Rows from block 3 of the text encoder of a small contrastive audio-text model, named by matrix and row number. Rows with one number belong to one neuron. Each number is 500 + 50 x the weight over its row's rms, rounded and kept within 0 to 999. All counts start at 0. Numbers have three digits each.
After each neuron's rows are labels from the 100 texts, of 14976, where the neuron reaches its highest value: "tokens" is the input token at the peak. Only what is clearly more common there than usual is listed. The data: read English sentences (LibriTTS-R).
# fc1: MLP up (text_encoder.blocks.3.mlp.fc1.weight, 384x192), inputs 128-191
# fc2: MLP down (text_encoder.blocks.3.mlp.fc2.weight, 192x384, transposed), outputs 128-191

fc1.343:416462527456525418573504453487446504584417563513451351461503513398549557528430393493497490473443581511429446451466489520577551458420460575493404424442492518531565471420496468461518552615529519
fc2.343:587534498480522559462551494520522583518512485403474476541477501497472495417544422503610536436453489542487514503517554442527466565501565537511608459394457542383477457506511542541559519462508578
tokens: "could"

fc1.67:554568483546486502400443604473473464479488537532507418492470567473613545491532549503480543489449531433475401422528559464555574426446530483486431402541496550473419477475514498509510513587420389
fc2.67:486451546536533510566464538512500577527467545460452487504474502521454511569501479478518514388509454537517548386570498515542501536562540521496551540405507534523526450440494449582542434427512514
tokens: "some"; "would"; "therefore"; "nobody"

fc1.284:454491475564417451466423464544555524450490497522506438434574574480562492500491397439455484485504544514486366538496464616549551556450473639504475493546502402502500433470565474497516521531523445
fc2.284:436474518454483436520537446498460612407466447479584520525620473447473479542514480580481453477525504464519532558463465479491536525411517489544501489429518540495526464507463409459530441460456528
tokens: "even"; "people"

fc1.73:415568524537458484505511472438429511542544645507493412444488637531682436542479536452435488520509486455444416533484565557561516372449489499417532454514435494438502519545475473500503532604492436
fc2.73:526490568427464557576422528537577582539552541566526492521466477476548593507499465461532538472524457493367503426519536595461536438552442508443526506567429417520511512517467491478516551521578519
tokens: "<end>"

fc1.129:493407519487499557462537535475549539576586565481432424416521541524583437545490509467516562402406524489443393453573524575504576483545497471453564501491526516508511450476406543485484507638435446
fc2.129:492554585542427534551517552470460482527466569506528454487503553504597458569431491465550567545475476458491473496468612439535493465455585580439509392473424453422469552441522547509494590606521374
tokens: "<end>"

fc1.120:542545526513419499528522599449457474547473531529477462533507499442546524378468517450539531518453477519534499473570549548562536452411524569502444427566479559615446457477550568512486531546434406
fc2.120:528449481542575524465578505542418609551534513493412571448483483563427452595526493477536525478482538471493481469524516445496504557475527479579474539383598569431489478481489439533532496436531571
tokens: "some"; "therefore"; "many"; "nobody"

fc1.238:475491513519542545504465513421511503559461644510477398521486573445594497421430536485509446533452499512463459461470526489466453487497520484528399420494437457512547532443520524427414488576481418
fc2.238:474498421497492482555523445444422459452516416529521570572418521555508491467544527541455469555653407563571531595468446498499500498497515549488551482566504528490439543594570438586470592420501551
tokens: "was"

fc1.108:466524503534447399549439568448510502491486617543441500499420468467537576535410522552454461526507488514481430482462528563519506455481481538522457482528521454584525454415469575452478511484533520
fc2.108:508479538558464540444524590498504489485449567481491467468452552511470538530530441483554483440544536573506541476518528580468549509520519505409531398484426537466509516549522491503486505609446464
tokens: "of"

fc1.20:381504487483472572493407520423487531555496543456488482530477592439526544434522549514504486543439596609473410516409423544582425515466501456480535441478380508475459421465474498495527545542421513
fc2.20:457591457484550475583534430516450408495530568449517448584394509490469438450468590523527565521450479574584489407568439502510565505558435526557475486536548564533457588514569497490490515586538423
tokens: "i"

fc1.171:471442540439465476470478526452469478480529543521521411503572582461564549518413468532527540462394484493452410464410536528457467402404504485502499413541431483514464456423558568457473538582401425
fc2.171:583472456554548511549508551474404496466482507470506451442489421417543501487497487545616542517425524505529505514549499506492518557572467631507450482447548556556497460497421555530434502545483480
tokens: "well"

fc1.163:538474573434498493550458541468528518548561571533545396443580501509526497521508481570571509442458463531467495499507569526498492486415500531465516446485447519501491500373501604439534468645371455
fc2.163:612456458536543526517550598514462484537473445537424484509513441511437519458461518505589527469438494540506569490498509472539498608562504593552479427471541559540504464530483514530456452459511468
tokens: "well"

fc1.156:491561561506514409525454535408444502470557596511459408534488514411566520492455530569512451482517503519419462511536501503550523455466450519509466438506413522467439496522576486454481559635403480
fc2.156:517456411458543552471488542575538513492475396442583628558443482607457505462580547530488521546564481464488518519510464523514485534483449523500541597479577510501476471517463479480414513426580525
tokens: "i"

fc1.357:431576476522475534468493505492594417501440539564485500492527463436497633517496473500523429482479476563554427517538466542578582463474497574570491530495434519508553398549545433537447491535541541
fc2.357:531555579512359507503503400514550533475470418530529423552479496517588586463462511560490486575551434511496540494396521497555427503502584528480437542516432504539473601518631461458466572546534568
tokens: "this"; "mrs"

fc1.375:409487534507448466436517543492493510493478592498473398480473624464596490513483512450436472493427473466460393445477541543519405377446481528529415462540462369558495538417430424448467500634470462
fc2.375:521471470529453472477490503488471427482463421513418544460449511509479595410504456509524541472509437487540594565451501408569545586553535536560471581632570433566485501555526468504584521499585569
tokens: "however"; "finally"

fc1.319:552412510418461440537433533538515494455551481539547407492582518467480560455439468580531511514466536440393460518385499516510446474489493588544497490544427557612475531446582556465464482538438571
fc2.319:468554532561483494539543526481447461534458575497545379470541498500570523463377602484484531572560440439461479552402551477542492457544553589557462503516439479426506549427515495538533521579528488
tokens: "of"

fc1.223:502534457511516515567446506497471515545482566445576374523565505511579588499448490484517470578467512592531435490558454477535465455491512447428454472550413530460486544536534554547523513577474491
fc2.223:521520557538457481550539522462579496498449465485506533507419477441413567440563480572574543435580456520481592487521482475509475589434556549623443572484511508461464546464511467466544462547589638
tokens: "i"

fc1.138:460502500476505510577468467505534549521504512488477411504562555493599495512501459446470499595481500494421396452557532469446449508501427433516412577634520505516438504550580462415521583543395463
fc2.138:517499457516584495449512513532412541509441456503514632547490414403469517454553484539602560484485476492558556462573403439557467486436563540498565436467553582451507518477472462501421451425483549
tokens: "<end>"

fc1.230:405498587488395570566483551414493539528457607522462421450457471426618515413476488480555520550402561482424396456476567522518510494513462470423494423592428444501484516468454466477476553634441438
fc2.230:547475479544538504451470548471517467494517416518479488478493441501361605439556486539529529491452523504568509544442481464504492594568549496457437499512498601586501461538574509479489474433518526
tokens: "and"

fc1.75:516421566462459503576515613515544473566603604507545411442549460523533508586451453524585452464429523497468511454456528488501525430405529495459459483475411553545492499393481591448537474652457468
fc2.75:640486445536542509556501556491458513504566443478490489477442378567473584462488508575631520506428510586492536476473554425547525563491524573519493448425544591474488442510532543524417490512533486
tokens: "well"

fc1.6:452492420590475557459478534484406467525484564443520448479480604404508436508500543521553524441414512473471450419485531480461523360458454478390484492538452536491466488543520453518471492597535523
fc2.6:432466503455457424491456499481493529443606512520541544569523523594497576458504524512547519496470433516491619535557518497449512534498560450533498475437476518556574451487514502520527477555563472
tokens: "<end>"

fc1.51:464515498531437547511462485403440527544519564517497416520550592501575462494467443535538432513454477494419476510496609578575488434554496519420428445469425471498487508536500530485498508660525511
fc2.51:550473571453471446510455478568596535501525438586531539568474450481495552439477450489551470474481447539493639519457508473438441563533537605522411563574459525609482517512456439454453545512519564
tokens: "<end>"

fc1.336:444465540446484446443470521496463459563528601546527507526428517527613510445469485494464470466387518583444522561418524612444500456467454535473416425479547450561449477435481508559439469459428540
fc2.336:503500520475509461457556437547485559510421496526437472481468579411472553526476411577521471476553546496535449462513495479491588571482482485477524536448477442467470514495582528424530449498515480
tokens: "of"

fc1.144:493532532543482520485436503404501491461457606531485457428571491475479598465452439543536496486463586557442390432516603530579491447504528531428448446573465468533488457479465519541465510569367471
fc2.144:502403600503493435572568557503503518535469508486438554496552499598503483560532499504546482398537535508456496461543514411454546506452514543625540516422565505463531498458523500488566372516530461
tokens: "some"; "therefore"; "many"; "nobody"

fc1.89:527459524411527517518436553479471476529533584436453442483544532504508459506452389563547517465421484536392428461531559506504542498444459452464529444483464514530451534448544568472482443618389487
fc2.89:567441448512510505534520587420471480484486523512498429487501412484520584514436549477625520470397495578442513528484563460553498520510495618489429402431512589512491450510522547522471505555417442
tokens: "well"

fc1.117:554503510476466507471442536440411550540438499509441404470566453445541535440517521550498561496378550605464426479552545517538539388411536578416410497456498451546442523465442545502517450495461524
fc2.117:552524456471451506480555397533535606560490495509439533592466481538423422449482420459500530452473481506499526557572456405413465602469503457567577520438490445538498540504475442464438483543477515
tokens: "some"; "therefore"; "many"; "would"

fc1.118:500541524482404436532506508471515500513455544534496397436540586494670476489431496559487453587462495493437441528505592539506521417467506497417442479475380449441460492490499456474487569574509420
fc2.118:536518514432458548544449533538580498490559462560548587536410445494495545476490474496472496492546402531394526518454425564469531549569454561471544537590488380482575461560490504514459554492673527
tokens: "<end>"; "presently"

fc1.119:529441496548421476472489549493517516596506570518518400507474564541677523460388546492537450587437485490467425410509494531546503463497552454434453488511354490487504465507511536475487598538436474
fc2.119:572488500515526533514594514552548488560450466476477460464558511517515484542498495498499484468521444513575496605450464461504448588537474506487470539435498465536605492488462477521444517504571452
tokens: "<end>"

fc1.215:447492532445470516521528556471555503471495512415565483477535526467570546476420496468468564560513459566479409484517523513462388449472443553508410492579389481633530547436514503501506557503509558
fc2.215:372522578500498502474567540508402510499538574477550543549486573524513475493407622518449454483536449520525551491527524543489391453452490382442436508536494478436495534518461384497487558524612542
tokens: "than"

fc1.269:417488527546522467559517473486512448467566580521604413451493582487612562493483541558556510481507434574494525420519554576493407405423436474502429586463511517494493491494560543521466512500540571
fc2.269:570505518445442513513469526618617556463496537541536560589480371521429501524527466517507504558487528470501567492463469571501462517484503415478470578514569469553536424571443420537460405473479476
tokens: "i"

fc1.213:484556520554529496455411550503547535463398491540505489412462514416546490502417405507477489512515473599538401445504457472570434437458519457517450488514398421573420438497540550449481544528461497
fc2.213:417497456528516461571630485580544504488367568427471490509498547395515533496545508523592538439513552493503486519532468516413516509535535627464593448495558546460474494485476520564484461573438542
tokens: "<end>"

fc1.316:437583506550395419541469564502472437580569599494544382483507539531547544455390466442573456517444551505472492450505570478481451484450457490445473485573376446490445495432571562453559566618520489
fc2.316:532430499483519584495476568515453527586500430514457511454408444501558558469475499427545529400478445513550474467505514524546540497617510581537508509538549482460505505544522597525494539461476499
tokens: "<end>"

fc1.263:492499458505469421490543474498529462455458590528528388537551499483584472503416469444480451486425510618390410480391505559528420383427519457489478468520364409532462461440522494509529536564527498
fc2.263:538540441609459530487469520427458394467573520528480441492453545507482549444474532508546486572534431551601545451423475483531433578536549549574539552600405456544522452474505478576504471482493515
tokens: "however"

fc1.133:467444532483528467599493518524521471584570521399538345480475473429539511497405479609528480474401525529387442480480494503538543415447435519382430449542484503536506450431468630489503491586430475
fc2.133:574530586566445463506510530507447445470474488540498457530530427388515564473409491424551545483419419481505515489447566467535498553498566635513473449436452558458454520440519553540505517524478405
tokens: "well"

fc1.160:539491442438467456536479525523545447496500491537498487439550413514481556432504518545605498526420524547411471534471462485473486433483514484448443479511468531559479522440452619472430565489443533
fc2.160:452541535507462553519514517492445519568494522513469465470560497466525442622509637469484507488562411422494475585421554485462550503529540560544619501453531474404511508511537484532447489475462505
tokens: "<end>"

fc1.333:530457576454544482565455548514478488528591553466506456497566527468517529582489516486527505485421538493433519494512588550476486474490550541456487475473451519527482453339524568425510422570389394
fc2.333:554473445512495525539522596443472438489491441527485486519437384502457564455480509511619543464474539537522507506432562478526496550570467646531491472472580558510461463559489499535425468494543496
tokens: "well"