From a checkpoint of a small contrastive audio-text model.
Model: 6.57M parameters, log mel input, text encoder width 192, text encoder layers 6, text encoder activation squared_relu.
Training: adamw at rate 0.0019, 2400 steps.
Data: trained on read English sentences (LibriTTS-R), 15625 training examples, 19.7 epochs.
Rows from block 2 of the audio encoder of a small contrastive audio-text model, named by matrix and row number. Each number is 128 + 24 x the weight over its row's rms, rounded and kept within 0 to 255. All counts start at 0.
After each channel's rows are labels from the 100 clips, of 14976, where the channel reaches its highest value: "loudest band" is the band of the loudest frequency at the time of the peak. Only what is clearly more common there than usual is listed. The data: read English sentences (LibriTTS-R).
# conv: width-5 conv, stride 2 (encoder.blocks.2.conv.weight, 96x96x5, each kernel summed), inputs 0-95

conv.41 [134 104 117 116  85 139  90 119 140 118 132 131 135 128 143 114  72 139 129 117 124  81 109 129 128 128 142  93 108 122 116 123 132 125 129 104  68 150 110  80 119 128 132 136  68 123  87 118 143  84  73 119 144 113  69 114 121 128 142 140 130  97 105 132  93 123 117 114 118 106  71 129 107 131 129  85 139 116 116 118 120  91 122 115 119  81 122 134 128 132  82  77 107 104 132 128]
loudest band: 4000 to 8000 Hz

conv.88 [115 101 123 100  86 122 107 113 128 137 136 116 121 126 128 127  83 124 129 123 102 108 105 109 136 139 145 139 117 117 128 117 127 126 133 117  56 131 126  93 130 118 121 121  49 105  97  93 140 102  82 134 123 133  80 109 102 117 123 140 129 101  98 105 114 127 119 135 121  84  69 118 128 109 116  99 145  93 138 110 117 115 121 101 113  96 112 117 127 121  62  77  89  99 129 115]
loudest band: 4000 to 8000 Hz

conv.79 [135 110 136 119 108 100 102 138 109 113 111 120 139 129  96  99  84 115  77 104 126  89 131 129 135 135 162  83  87 100  90 112 118 124 127  94 100 133  86 116 132 112 116 134 131 143 102 105 137  99 129 128 134  83  87 125 159 101 125 118 114 138 136 144  78 123  85  70 104 120 107 137 109 120 111 112 125 130 108 100 112  76 147 116 125 111 156 116 125 142 134  89 147  69 122 165]
loudest band: 500 to 1000 Hz

conv.34 [133 120 139 112 105 107 103 125  98 125 116 122 137 112 101  85  91 113 113  97 127  81 113 126 104 126 174 103 109 118  80 100  74  96 118  97 129 129  80 111 124 145 126 107 116 134 110 100 118 116 114 113 121  83 105 109 154 130  99 154 108 124 127 149  96 104  72  88 110 109 122 147 104 118 127  96  98 128 111 148 127  85 112  91 135 113 114 126 112 135 127  91 142  72 142 160]
loudest band: 500 to 1000 Hz

conv.80 [101 124 157 181 163 144 120 136 165 127 146 148 121 123 177  81 118  96 118  87 182 128 101 119 129 115 139 133 110 137  90 163  99 118 120 135 160 159 105 134 116 129 167 122 131 122 126 121 133 142  97 165 179 133 125 149 144 164 137 145 140  95 135 113 104 136  91  94 107 129 136 104 109 140 170 146 164 104  92 126 130 103 112 118 145 170 102 113 138 174 150 134 159 144 125 116]
loudest band: 500 to 1000 Hz

conv.35 [117  88 118  98  88 131 115  98 139 136 125 117 123 134 124 117  75 126 121 119  97  91  96 129 138 144 136 136 106 126 117 127 112 126 125 123  64 122 131  71 141 136 108 123  68 111 100 111 144  85  67 119 123 134  84 100 107 119 122 148 129 106  86 132 108 127 123 109 121  81  73 136 145 119 128 108 124  93 124 117 124 112 134 124 115 105 104 117 136 108  65  94 101 107 124 129]
loudest band: 4000 to 8000 Hz

conv.20 [141  81 116 127 112 133  73 125 125 125 140 143 116 141 137  87  91 144 110 111 118 106 100 126 147 147 124 122  91 107  81 115 116 133 135 111  85 135  81 107 128  97 127 143 105 136  90 124 133  95  94 137 131  98 103 108 125 107 126 109 112  86 122 116 103 137  90  59  86 115 102 128  79 136 109 103 120 114  99 117 119  54 111 118 120 105 141 130 123 122 107  94 119 119 136 112]
loudest band: 500 to 1000 Hz

conv.85 [124 142  80 135 127  71 121 141 136 114  81  91  93  97 129 128 144 114 153 148  83 142 131 139 117  96 133 130 131 157 147 119 110  90 105 122 127 121 109 107  93 126 112 130 106 106 103 118  88 139 118 100 132  80 148 101 128 133  87 125 109 125 112 126 146  95 142 141 152  83 133 108  95 128 109 111 117 125 135 118 145 137 117  80 112 113 116 109  81  87 130  97  79  89 105  81]
loudest band: 250 to 500 Hz

conv.3 [122 144 117 115 138 158 103 118 133 126  96 160 127  93 164 114 141  99 128 142 150 131 143 114  68  85 101 114 166 139 116 139 122  80 112 129 137 119 153 158 107 115 142 126 181 122 134 169  94 136 142  99 115 155 150 158 104 124  90 119  97 126 125 123 134  70 159 135 135 163 135 109 117 129 127 124 123 119 117 122 130 128 101 178 116 138 115  95  86 101 145 159 137 186 118  84]
loudest band: 250 to 500 Hz

conv.26 [146  89 124 126  81 143  72 122 114 114 124 135 135 131 140 114  86 153 123 107 122  98 117 127 128 134 157  88 109 118 114 108 136 123 133  98  76 128 130  83 139 105 114 140  83 139  94 142 141  76 102 124 138  96  81 119 137 123 119 133 132 106 120 155  84 122 111 116 119 107  77 136  94 139 128  77 122 143 117 125 133  83 123 116 128  75 135 124 125 131  97  66 117 104 137 143]
loudest band: 4000 to 8000 Hz

conv.69 [126 108 123  98  69 108  88 114  90 117 131 121 127 132 118 118 109 128 126 108 101  94 125 112 136 120 148  90 111 109 105  96 134 116 130  83  73 116 126  94 131  84 120 124  96 136  88 136 140  72 109 128  96 104 102 115 114 129 113 116 123 125 118 142  93 128 111 118 115  84  82 120  95 112 100  81 109 147 119 123 112 123 135  96 116  67 148 111 131 124  98  83 119 108 131 154]
loudest band: 250 to 500 Hz

conv.22 [136 145  95 127 110  75 114 126 110 101  95 100 130  89 109 136 145 128 127 108  85 132 140 149 121 108 124 111 121 115 132 103 119  87  75 108 121 108 111 118 127 130 128 105 109 132 125 124 104 116 133 106 109  56 136 125 121 125  82  91 103 144 130 120 112  95 142 143 121  81 120 137  98 117 127 109 115 150 112 145 124 151 137  45 147  88 149 137  93 101 124 101 108  74 122 126]
loudest band: 250 to 500 Hz

conv.90 [119 123 129 107 135 135 127 126 114 146  79 125 123  73  97  97 131 102  96 109 151 125 162 127  88  96 133  90 138 106 111  99  87 107 109 106 138 130 109 160 105 153 112 131 153 109 162 110  96 123 146  89 119 160 125 127 140  89  76 128  86 185 145 123  93  75 135 100 109 169 131 142 150 135 104 135  86 124 122 131 127 124 141 152 101 131 129 130  92 139 141 145 161 126 114 115]
loudest band: 500 to 1000 Hz

conv.86 [115 165 144 172 137 161 111 134 173 139 153 158 154 135 193 130 147 113 151 168 145 142  84 120 117 132 125 131 146 139 126 158  92  87 128 139 151 138 158 115 164 119 158 137 104 142 103 147 145 115 102 158 152 143 129 149 131 143 117 146 146  89 114 118 113 124 138 142 145 115 123  51 127 158 189 123 161 127 129 145 131 139  72 113 137 129 115 128 157 117 128 102 129 154 140 107]
loudest band: 2000 to 4000 Hz

conv.71 [138 162  98 164 128  80 117 158 127 131 114 110 114 103 123 156 128 140 123 151  84 148 115 102 110 118 155 130 139 157 147 144 104 103 118 142 158 150 121  96 114 105 137 141  77 134 107 119 108 137 112 112 148  95 140 106 148 108 102  75 105 109 114 114 143 119 118 157 170  75 123 117 116 159 156 130 153 122 149 106 179 142 111  69 102 114 128 100 102 122 123  96  89  87 135 132]
loudest band: 500 to 1000 Hz

conv.17 [102 131 121 129 153  79 151 119 150 129 112  94 134 103 117 136 116 106 100 108  82 141  96 139 108 111 107 139 133 122 119 134  88  92 103 157 145 130 120  99 125 143 151 120  78  98 103  85 127 152 109 124 112 123 140 110 108 161 123 144 120 132  67  80 148 123 135 127 134  76 120 182 128 124 176 130 140 101 120 132 136 135 125 109 135 123  80 116 113  82 114 111  77  92 133 105]
loudest band: 2000 to 4000 Hz

conv.30 [111 126 111 120 139 137 128 120 136 119  77 117 104  71 121 124 130 110 130 141 150 130 131 103  58  69 104 144 125 133 126 125 106  85  85 146 132 115 106 149  99 135 136 118 160 101 133 130  83 136 136 105 116 153 132 150 101 133  79 140  91 142 125 126 133  70 117 115 129 156 147 137 126 108 127 127 109 120 126  94 118 129 122 169 105 139 121  82  84 115 128 155 131 175 116  75]
loudest band: 500 to 1000 Hz

conv.54 [121 134  99 120 129 172 150 141 120 160  82 141 116  87 137 132 145 131 165 161 153 131 138 127  59  73 114 118 154 161 136 122 107 102 116 134 134 119 145 137 112 146 122 148 167 125 130 131  85 139 146  73 117 149 152 138 126 112  78 144  90 148 141 129 134  80 136 139 159 180 129 132 155 138 124 128 121 134 150 122 155 144 117 167 122 130 126 136  90 119 140 158 155 176 105 100]
loudest band: 500 to 1000 Hz

conv.9 [136  67 132 120  93 159  82 102 124 129 130 125 122 142 127 125  76 139 135 100 124  80 145 128 153 160 151 102 116  87 126 119 152 153 152 112  72 144 142 109 157 123 156 117  98 129 118 123 160 105 127 141 130 123  72 135  95 134 143 106 144 109 118 145  93 158 115  94  79 103  93 129 114 114 117  98 145  92 114 134  96 105 129 124 143  89 125 155 139 124  98  87 118 100 139 138]
loudest band: 4000 to 8000 Hz

conv.32 [107  91 125 110  91 126  99  90 122 101 133 132 135 142 122 107  95 135 130  90  98 112 123 114 154 155 141 115 108  99 115 121 137 140 135  96  78 130 126  97 141 119 140 111  63 113 117 108 154 109 114 139 109 116  88 117 100 128 147 110 134 101 101 121 109 139 127  92  76  81  79 127 131 108 109 111 133  98  90 118  98  99 106  93 122  93 109 136 147 106  79 105  87 110 137 118]
loudest band: 4000 to 8000 Hz

conv.25 [113 110 121 101 129 146 129 112 129 128  82  98 125  77 131 105 134 117 119 134 155 127 138 113  72  77 122 117 111 127 102 127  93 123  87 130 116 115 131 171 108 121 115 108 185 105 145 126  88 121 138 113 119 188 115 144 114 102  95 158 105 173 141 124 116  98 131 105 106 159 133 119 156 116 110 129  88 125 112 105 109 125 129 183 116 146 126  99  98 133 140 157 139 177 128  92]
loudest band: 500 to 1000 Hz

conv.84 [124  84 121  96  96 145 133 106 126 119 124 130 136 124 137 103  77 131 119 110  94 101 102 111 132 146 132 121 125 103 109 118 136 122 135 123  73 123 133  88 133 120 120 112  55 131  85 101 136 101  86 134 114 144  78 102 102 101 119 134 127  92  92 126 111 116 119 104 107  87  76 133 127 120 118 108 137 105 110 128 105 105 116 124 123  98  94 130 126  97  68  79 105 110 114 125]
loudest band: 4000 to 8000 Hz

conv.1 [117 104 145 104 124 159 111 121 134 115 127 115  99 121 115 111 122 140 139 138 185 126 148 120 105 115 101 116 128 110 123  98 150 123 117 120 116 110 136 171  98 113 116 126 189 110 141 145 124 123 132 132 123 187 106 173 112  98 136 169 129 164 136 145 114 110 142 120 107 207 144 109 119 109  87 126 109 116 102  96 113 128 110 190 100 144 120 115 111 127 111 159 145 186 124  94]
loudest band: 4000 to 8000 Hz

conv.16 [ 89 110 120 119 121 156 112 119 106 126 114 122  94 101 113  96 109 128 136 125 170 117 133 123  95  95 138 112 114 119 102 106 127 137  99 127 103 126  97 172  85 109 129 111 192 103 118 132 108 125 128 108 127 146 107 142 121  87 104 131 108 141 152 114 120 100 118 108 105 163 137 106 113 134 113 107  90 115 107  93  95 100  96 169  78 122 135 106 107 160 138 167 161 189 101 107]
loudest band: 500 to 1000 Hz

conv.81 [115 134  89 120 138 116 116 130 126  82  73  79 104  76 128 116 142  96 117 113 129 137 148 107  79  82 141 126 130 135 104 113  89  95  82 125 148 123  90 149  82 127 114  97 137 124 140 123  85 142 139 101 129 116 139 134 134 112  87 126  93 144 145 161 145  74  99 102 104 122 139 137 124 122  95 150 106 139 105 118  89 118 133 143 120 146 129  82  93 137 141 129 144 113 115 107]
loudest band: 500 to 1000 Hz

conv.87 [104 156  98 116 142 112 103 141 115  91  76  83  98  92 126 111 139  83 115 122 136 132 137 100  72  81 146 134 115 153 124 109  96  91  73 118 123 120  91 150  94 118 130 112 159 125 138 124  79 150 130  93 135 129 147 145 127 104  91 126  89 139 134 145 151  78 102 112 134 143 147 138 107 128 102 144 108 154 128 109 116 121 125 137 114 140 117  86  83 124 149 136 138 128 107 102]
loudest band: 500 to 1000 Hz

conv.7 [115 128 125 111 129  64 114 138 106  85 108 100 127 109  88 108 136 105  70 101  93 140 164 117 118 114 144 112 102  97 113 104  93 116 105 110 121 134  84 153 106 113 118 124 145 153 144 108 127 139 147  94 129  83 132 122 140 100 114 116  85 185 159 127 120 103 109 110 112 105 145 138 102 125  98 129  90 138 102 101 130 122 150 101 116 118 148 122 102 140 148 109 125  59 132 137]
loudest band: 500 to 1000 Hz

conv.44 [119 132 106 118 133 122 122 133 128  94  65  95  94  77 118 126 140  91 126 131 145 138 148 108  72  68 139 128 145 153 126 111 100  92  82 114 140 121 118 145  82 130 134 124 160 114 147 130  70 149 146  99 125 136 131 140 127 105  86 135  92 174 132 137 133  69 133 121 131 142 145 143 124 125  94 128 116 130 134 119 116 144 145 152 130 139 120  90  70 135 145 142 145 128 102 114]
loudest band: 500 to 1000 Hz

conv.78 [110 123 112 105 139 118 121 130 103  93  95 119 102 121  88 114 120 111  86  80 145 122 166 106 114 122 133 100  83  92 114 103 114 142 106 109 117 126 113 162 103  94 110 119 166 119 154 114 129 132 157  97 130 147 112 138 129  80 117 122  90 188 141 139 117 102 116  95  94 165 127 150 120 133  86 140 115 146  94  80 109 104 143 169  89 136 130  86 111 139 132 149 151 131 137 139]
loudest band: 500 to 1000 Hz

conv.72 [131 128 116 138 126  67  83 150 116 101 115 127 104 130 102  95 112 120  84 117 114 103 148 127 121 136 167 103 109 137 103 120 105 125 130  99 137 153  71 119 123  83 110 154 115 149 134  97 124 144 139 119 141  86 111 100 141  98 112 116  85 152 137 135 119 123  73  84 122 117 129 115  88 139 119 119 149 129 120 102 153  86 129  87  96 118 142 118 118 155 129  98 130  61 127 159]
loudest band: 500 to 1000 Hz

conv.39 [116 108 134 126 112  98  82 144 125 132 132 149 120 154 102  94  99 127 112 110 113 119 138 151 147 147 162 107  82 127  85 117 121 121 158 120 108 149  73 110 133 104  95 164 130 135 108 124 143 118 114 122 128 117  99 104 159  99 129 114 128 117 143 126 123 136  69  60  88 128 113 149 107 149 124 104 112 130  90 105 172  51 120 117 138 109 141 128 146 141 127 110 149  84 136 139]
loudest band: 2000 to 4000 Hz

conv.68 [126 104 122 131 112 122  68 138 136 118 139 147 117 135 134  93  91 145 120 111 132 108 114 133 137 147 147 103  91 133  78 124 127 132 131 109  89 148 102 109 132  92 111 146 101 139  82 123 144 100 100 126 142  80  90 109 155 109 134 120 128  90 139 124  95 138  85  79 107 112 104 118  84 139 118  90 130 115 102 101 136  57 110  87 130  98 144 137 138 139 125  82 116 104 134 121]
loudest band: 500 to 1000 Hz

conv.43 [119  92 108 108 112 111 178 104 136 135 105  79 126 106 141 140  94 124 136 102  98 120 101 161 117 112 136 138 103 127 138 116  97  96 100 142 111 129 133  86 134 182 111 119  84 100  97  86 111 117  83 113 102 119 110  92 110 152 109 163 142 125  88 112 118 119 136 134 117  61 111 134 148 110 141 115 114 106 114 153 126 137 145 102 145 131  87 139 102 110  95  96 101  97 122 115]
loudest band: 4000 to 8000 Hz

conv.14 [133 131 122 103 122  98 134 121  88  97 117 135 141 124  89  75 130  93  78 100 117 113 104 131 129 111 151 109  93  97  57 103  89  98 115 105 124 113  85  96 125 124 102 127 114 147 129  88 133 123 118 114 123 101 124 107 150 120 129 120  99 137 111 147 114 114  75  72 100 111 111 143 117 111 124 132  96 130  97 130 119  68 149 123 126 133 114 127 106 132 128 105 140  82 120 159]
loudest band: 500 to 1000 Hz

conv.28 [127 132 102 153 133  72 139 148 125 139 102  87 118 106 117 150 125 116 115 129  88 138 103 134 103 110 145 135 131 135 154 126  93 109 112 144 144 135 113  84 127 111 125 131  58 101 111  94 106 148 113 111 134  97 129  89 127 124 100  95 107 125  89  90 137 105 141 152 155  68 125 134 118 133 128 129 156 100 146 125 142 137 150  78 111 120 104 112 115 112 119  93  67  80 136 107]
loudest band: 250 to 500 Hz

conv.66 [ 91  94 129 139 139 133 123 143 128 118 115 119 113 122  97  88 100 120 103  78 164 107 128 132 126 117 161 122  91 119  80 120 107 129 119 105 137 169  91 136  89 137 122 130 120 121 131 106 124 135 126 129 143 120 118 133 159 150 121 154 108 117 162 134 107 116  81  57  69 154 138 147 123 137 109 152 129 118  84 139 118  74 134 136 135 158 136 131 114 192 153 130 177 121 139 139]
loudest band: 500 to 1000 Hz

conv.42 [108 142 110 130 121 127 114 138 127  96  74 116 111  94 115 110 127 112 119 118 148 119 161 113  63  82 153 118 121 144 108  93 104 100  78 110 134 125 109 143  99 125 130 119 171 107 153 117  78 115 143  99 143 146 114 141 141 116  74 128  86 188 139 142 121  72 115 106 115 157 139 157 121 141 114 133 118 133 116 103 123 102 114 164 118 139 131 102  80 140 134 138 154 156 111 132]
loudest band: 500 to 1000 Hz

conv.60 [144 108 136 124  86 146 111 126 126 141 111 120 135 113 146 103  77 137 128 106 125  78  85 121 123 129 132 102 111 125 117 107 122 101 140 114 105 117 127  58 146 144 115 151  76 125  93 108 113  88  74 111 117 123  94  95 124 131 116 167 114 104  94 114  81 120 132 117 130 115  85 144 108 121 125  87  96  89 137 120 147  94 119 115 139  95 110 139 113 119 101  96  87 100 129 113]
loudest band: 4000 to 8000 Hz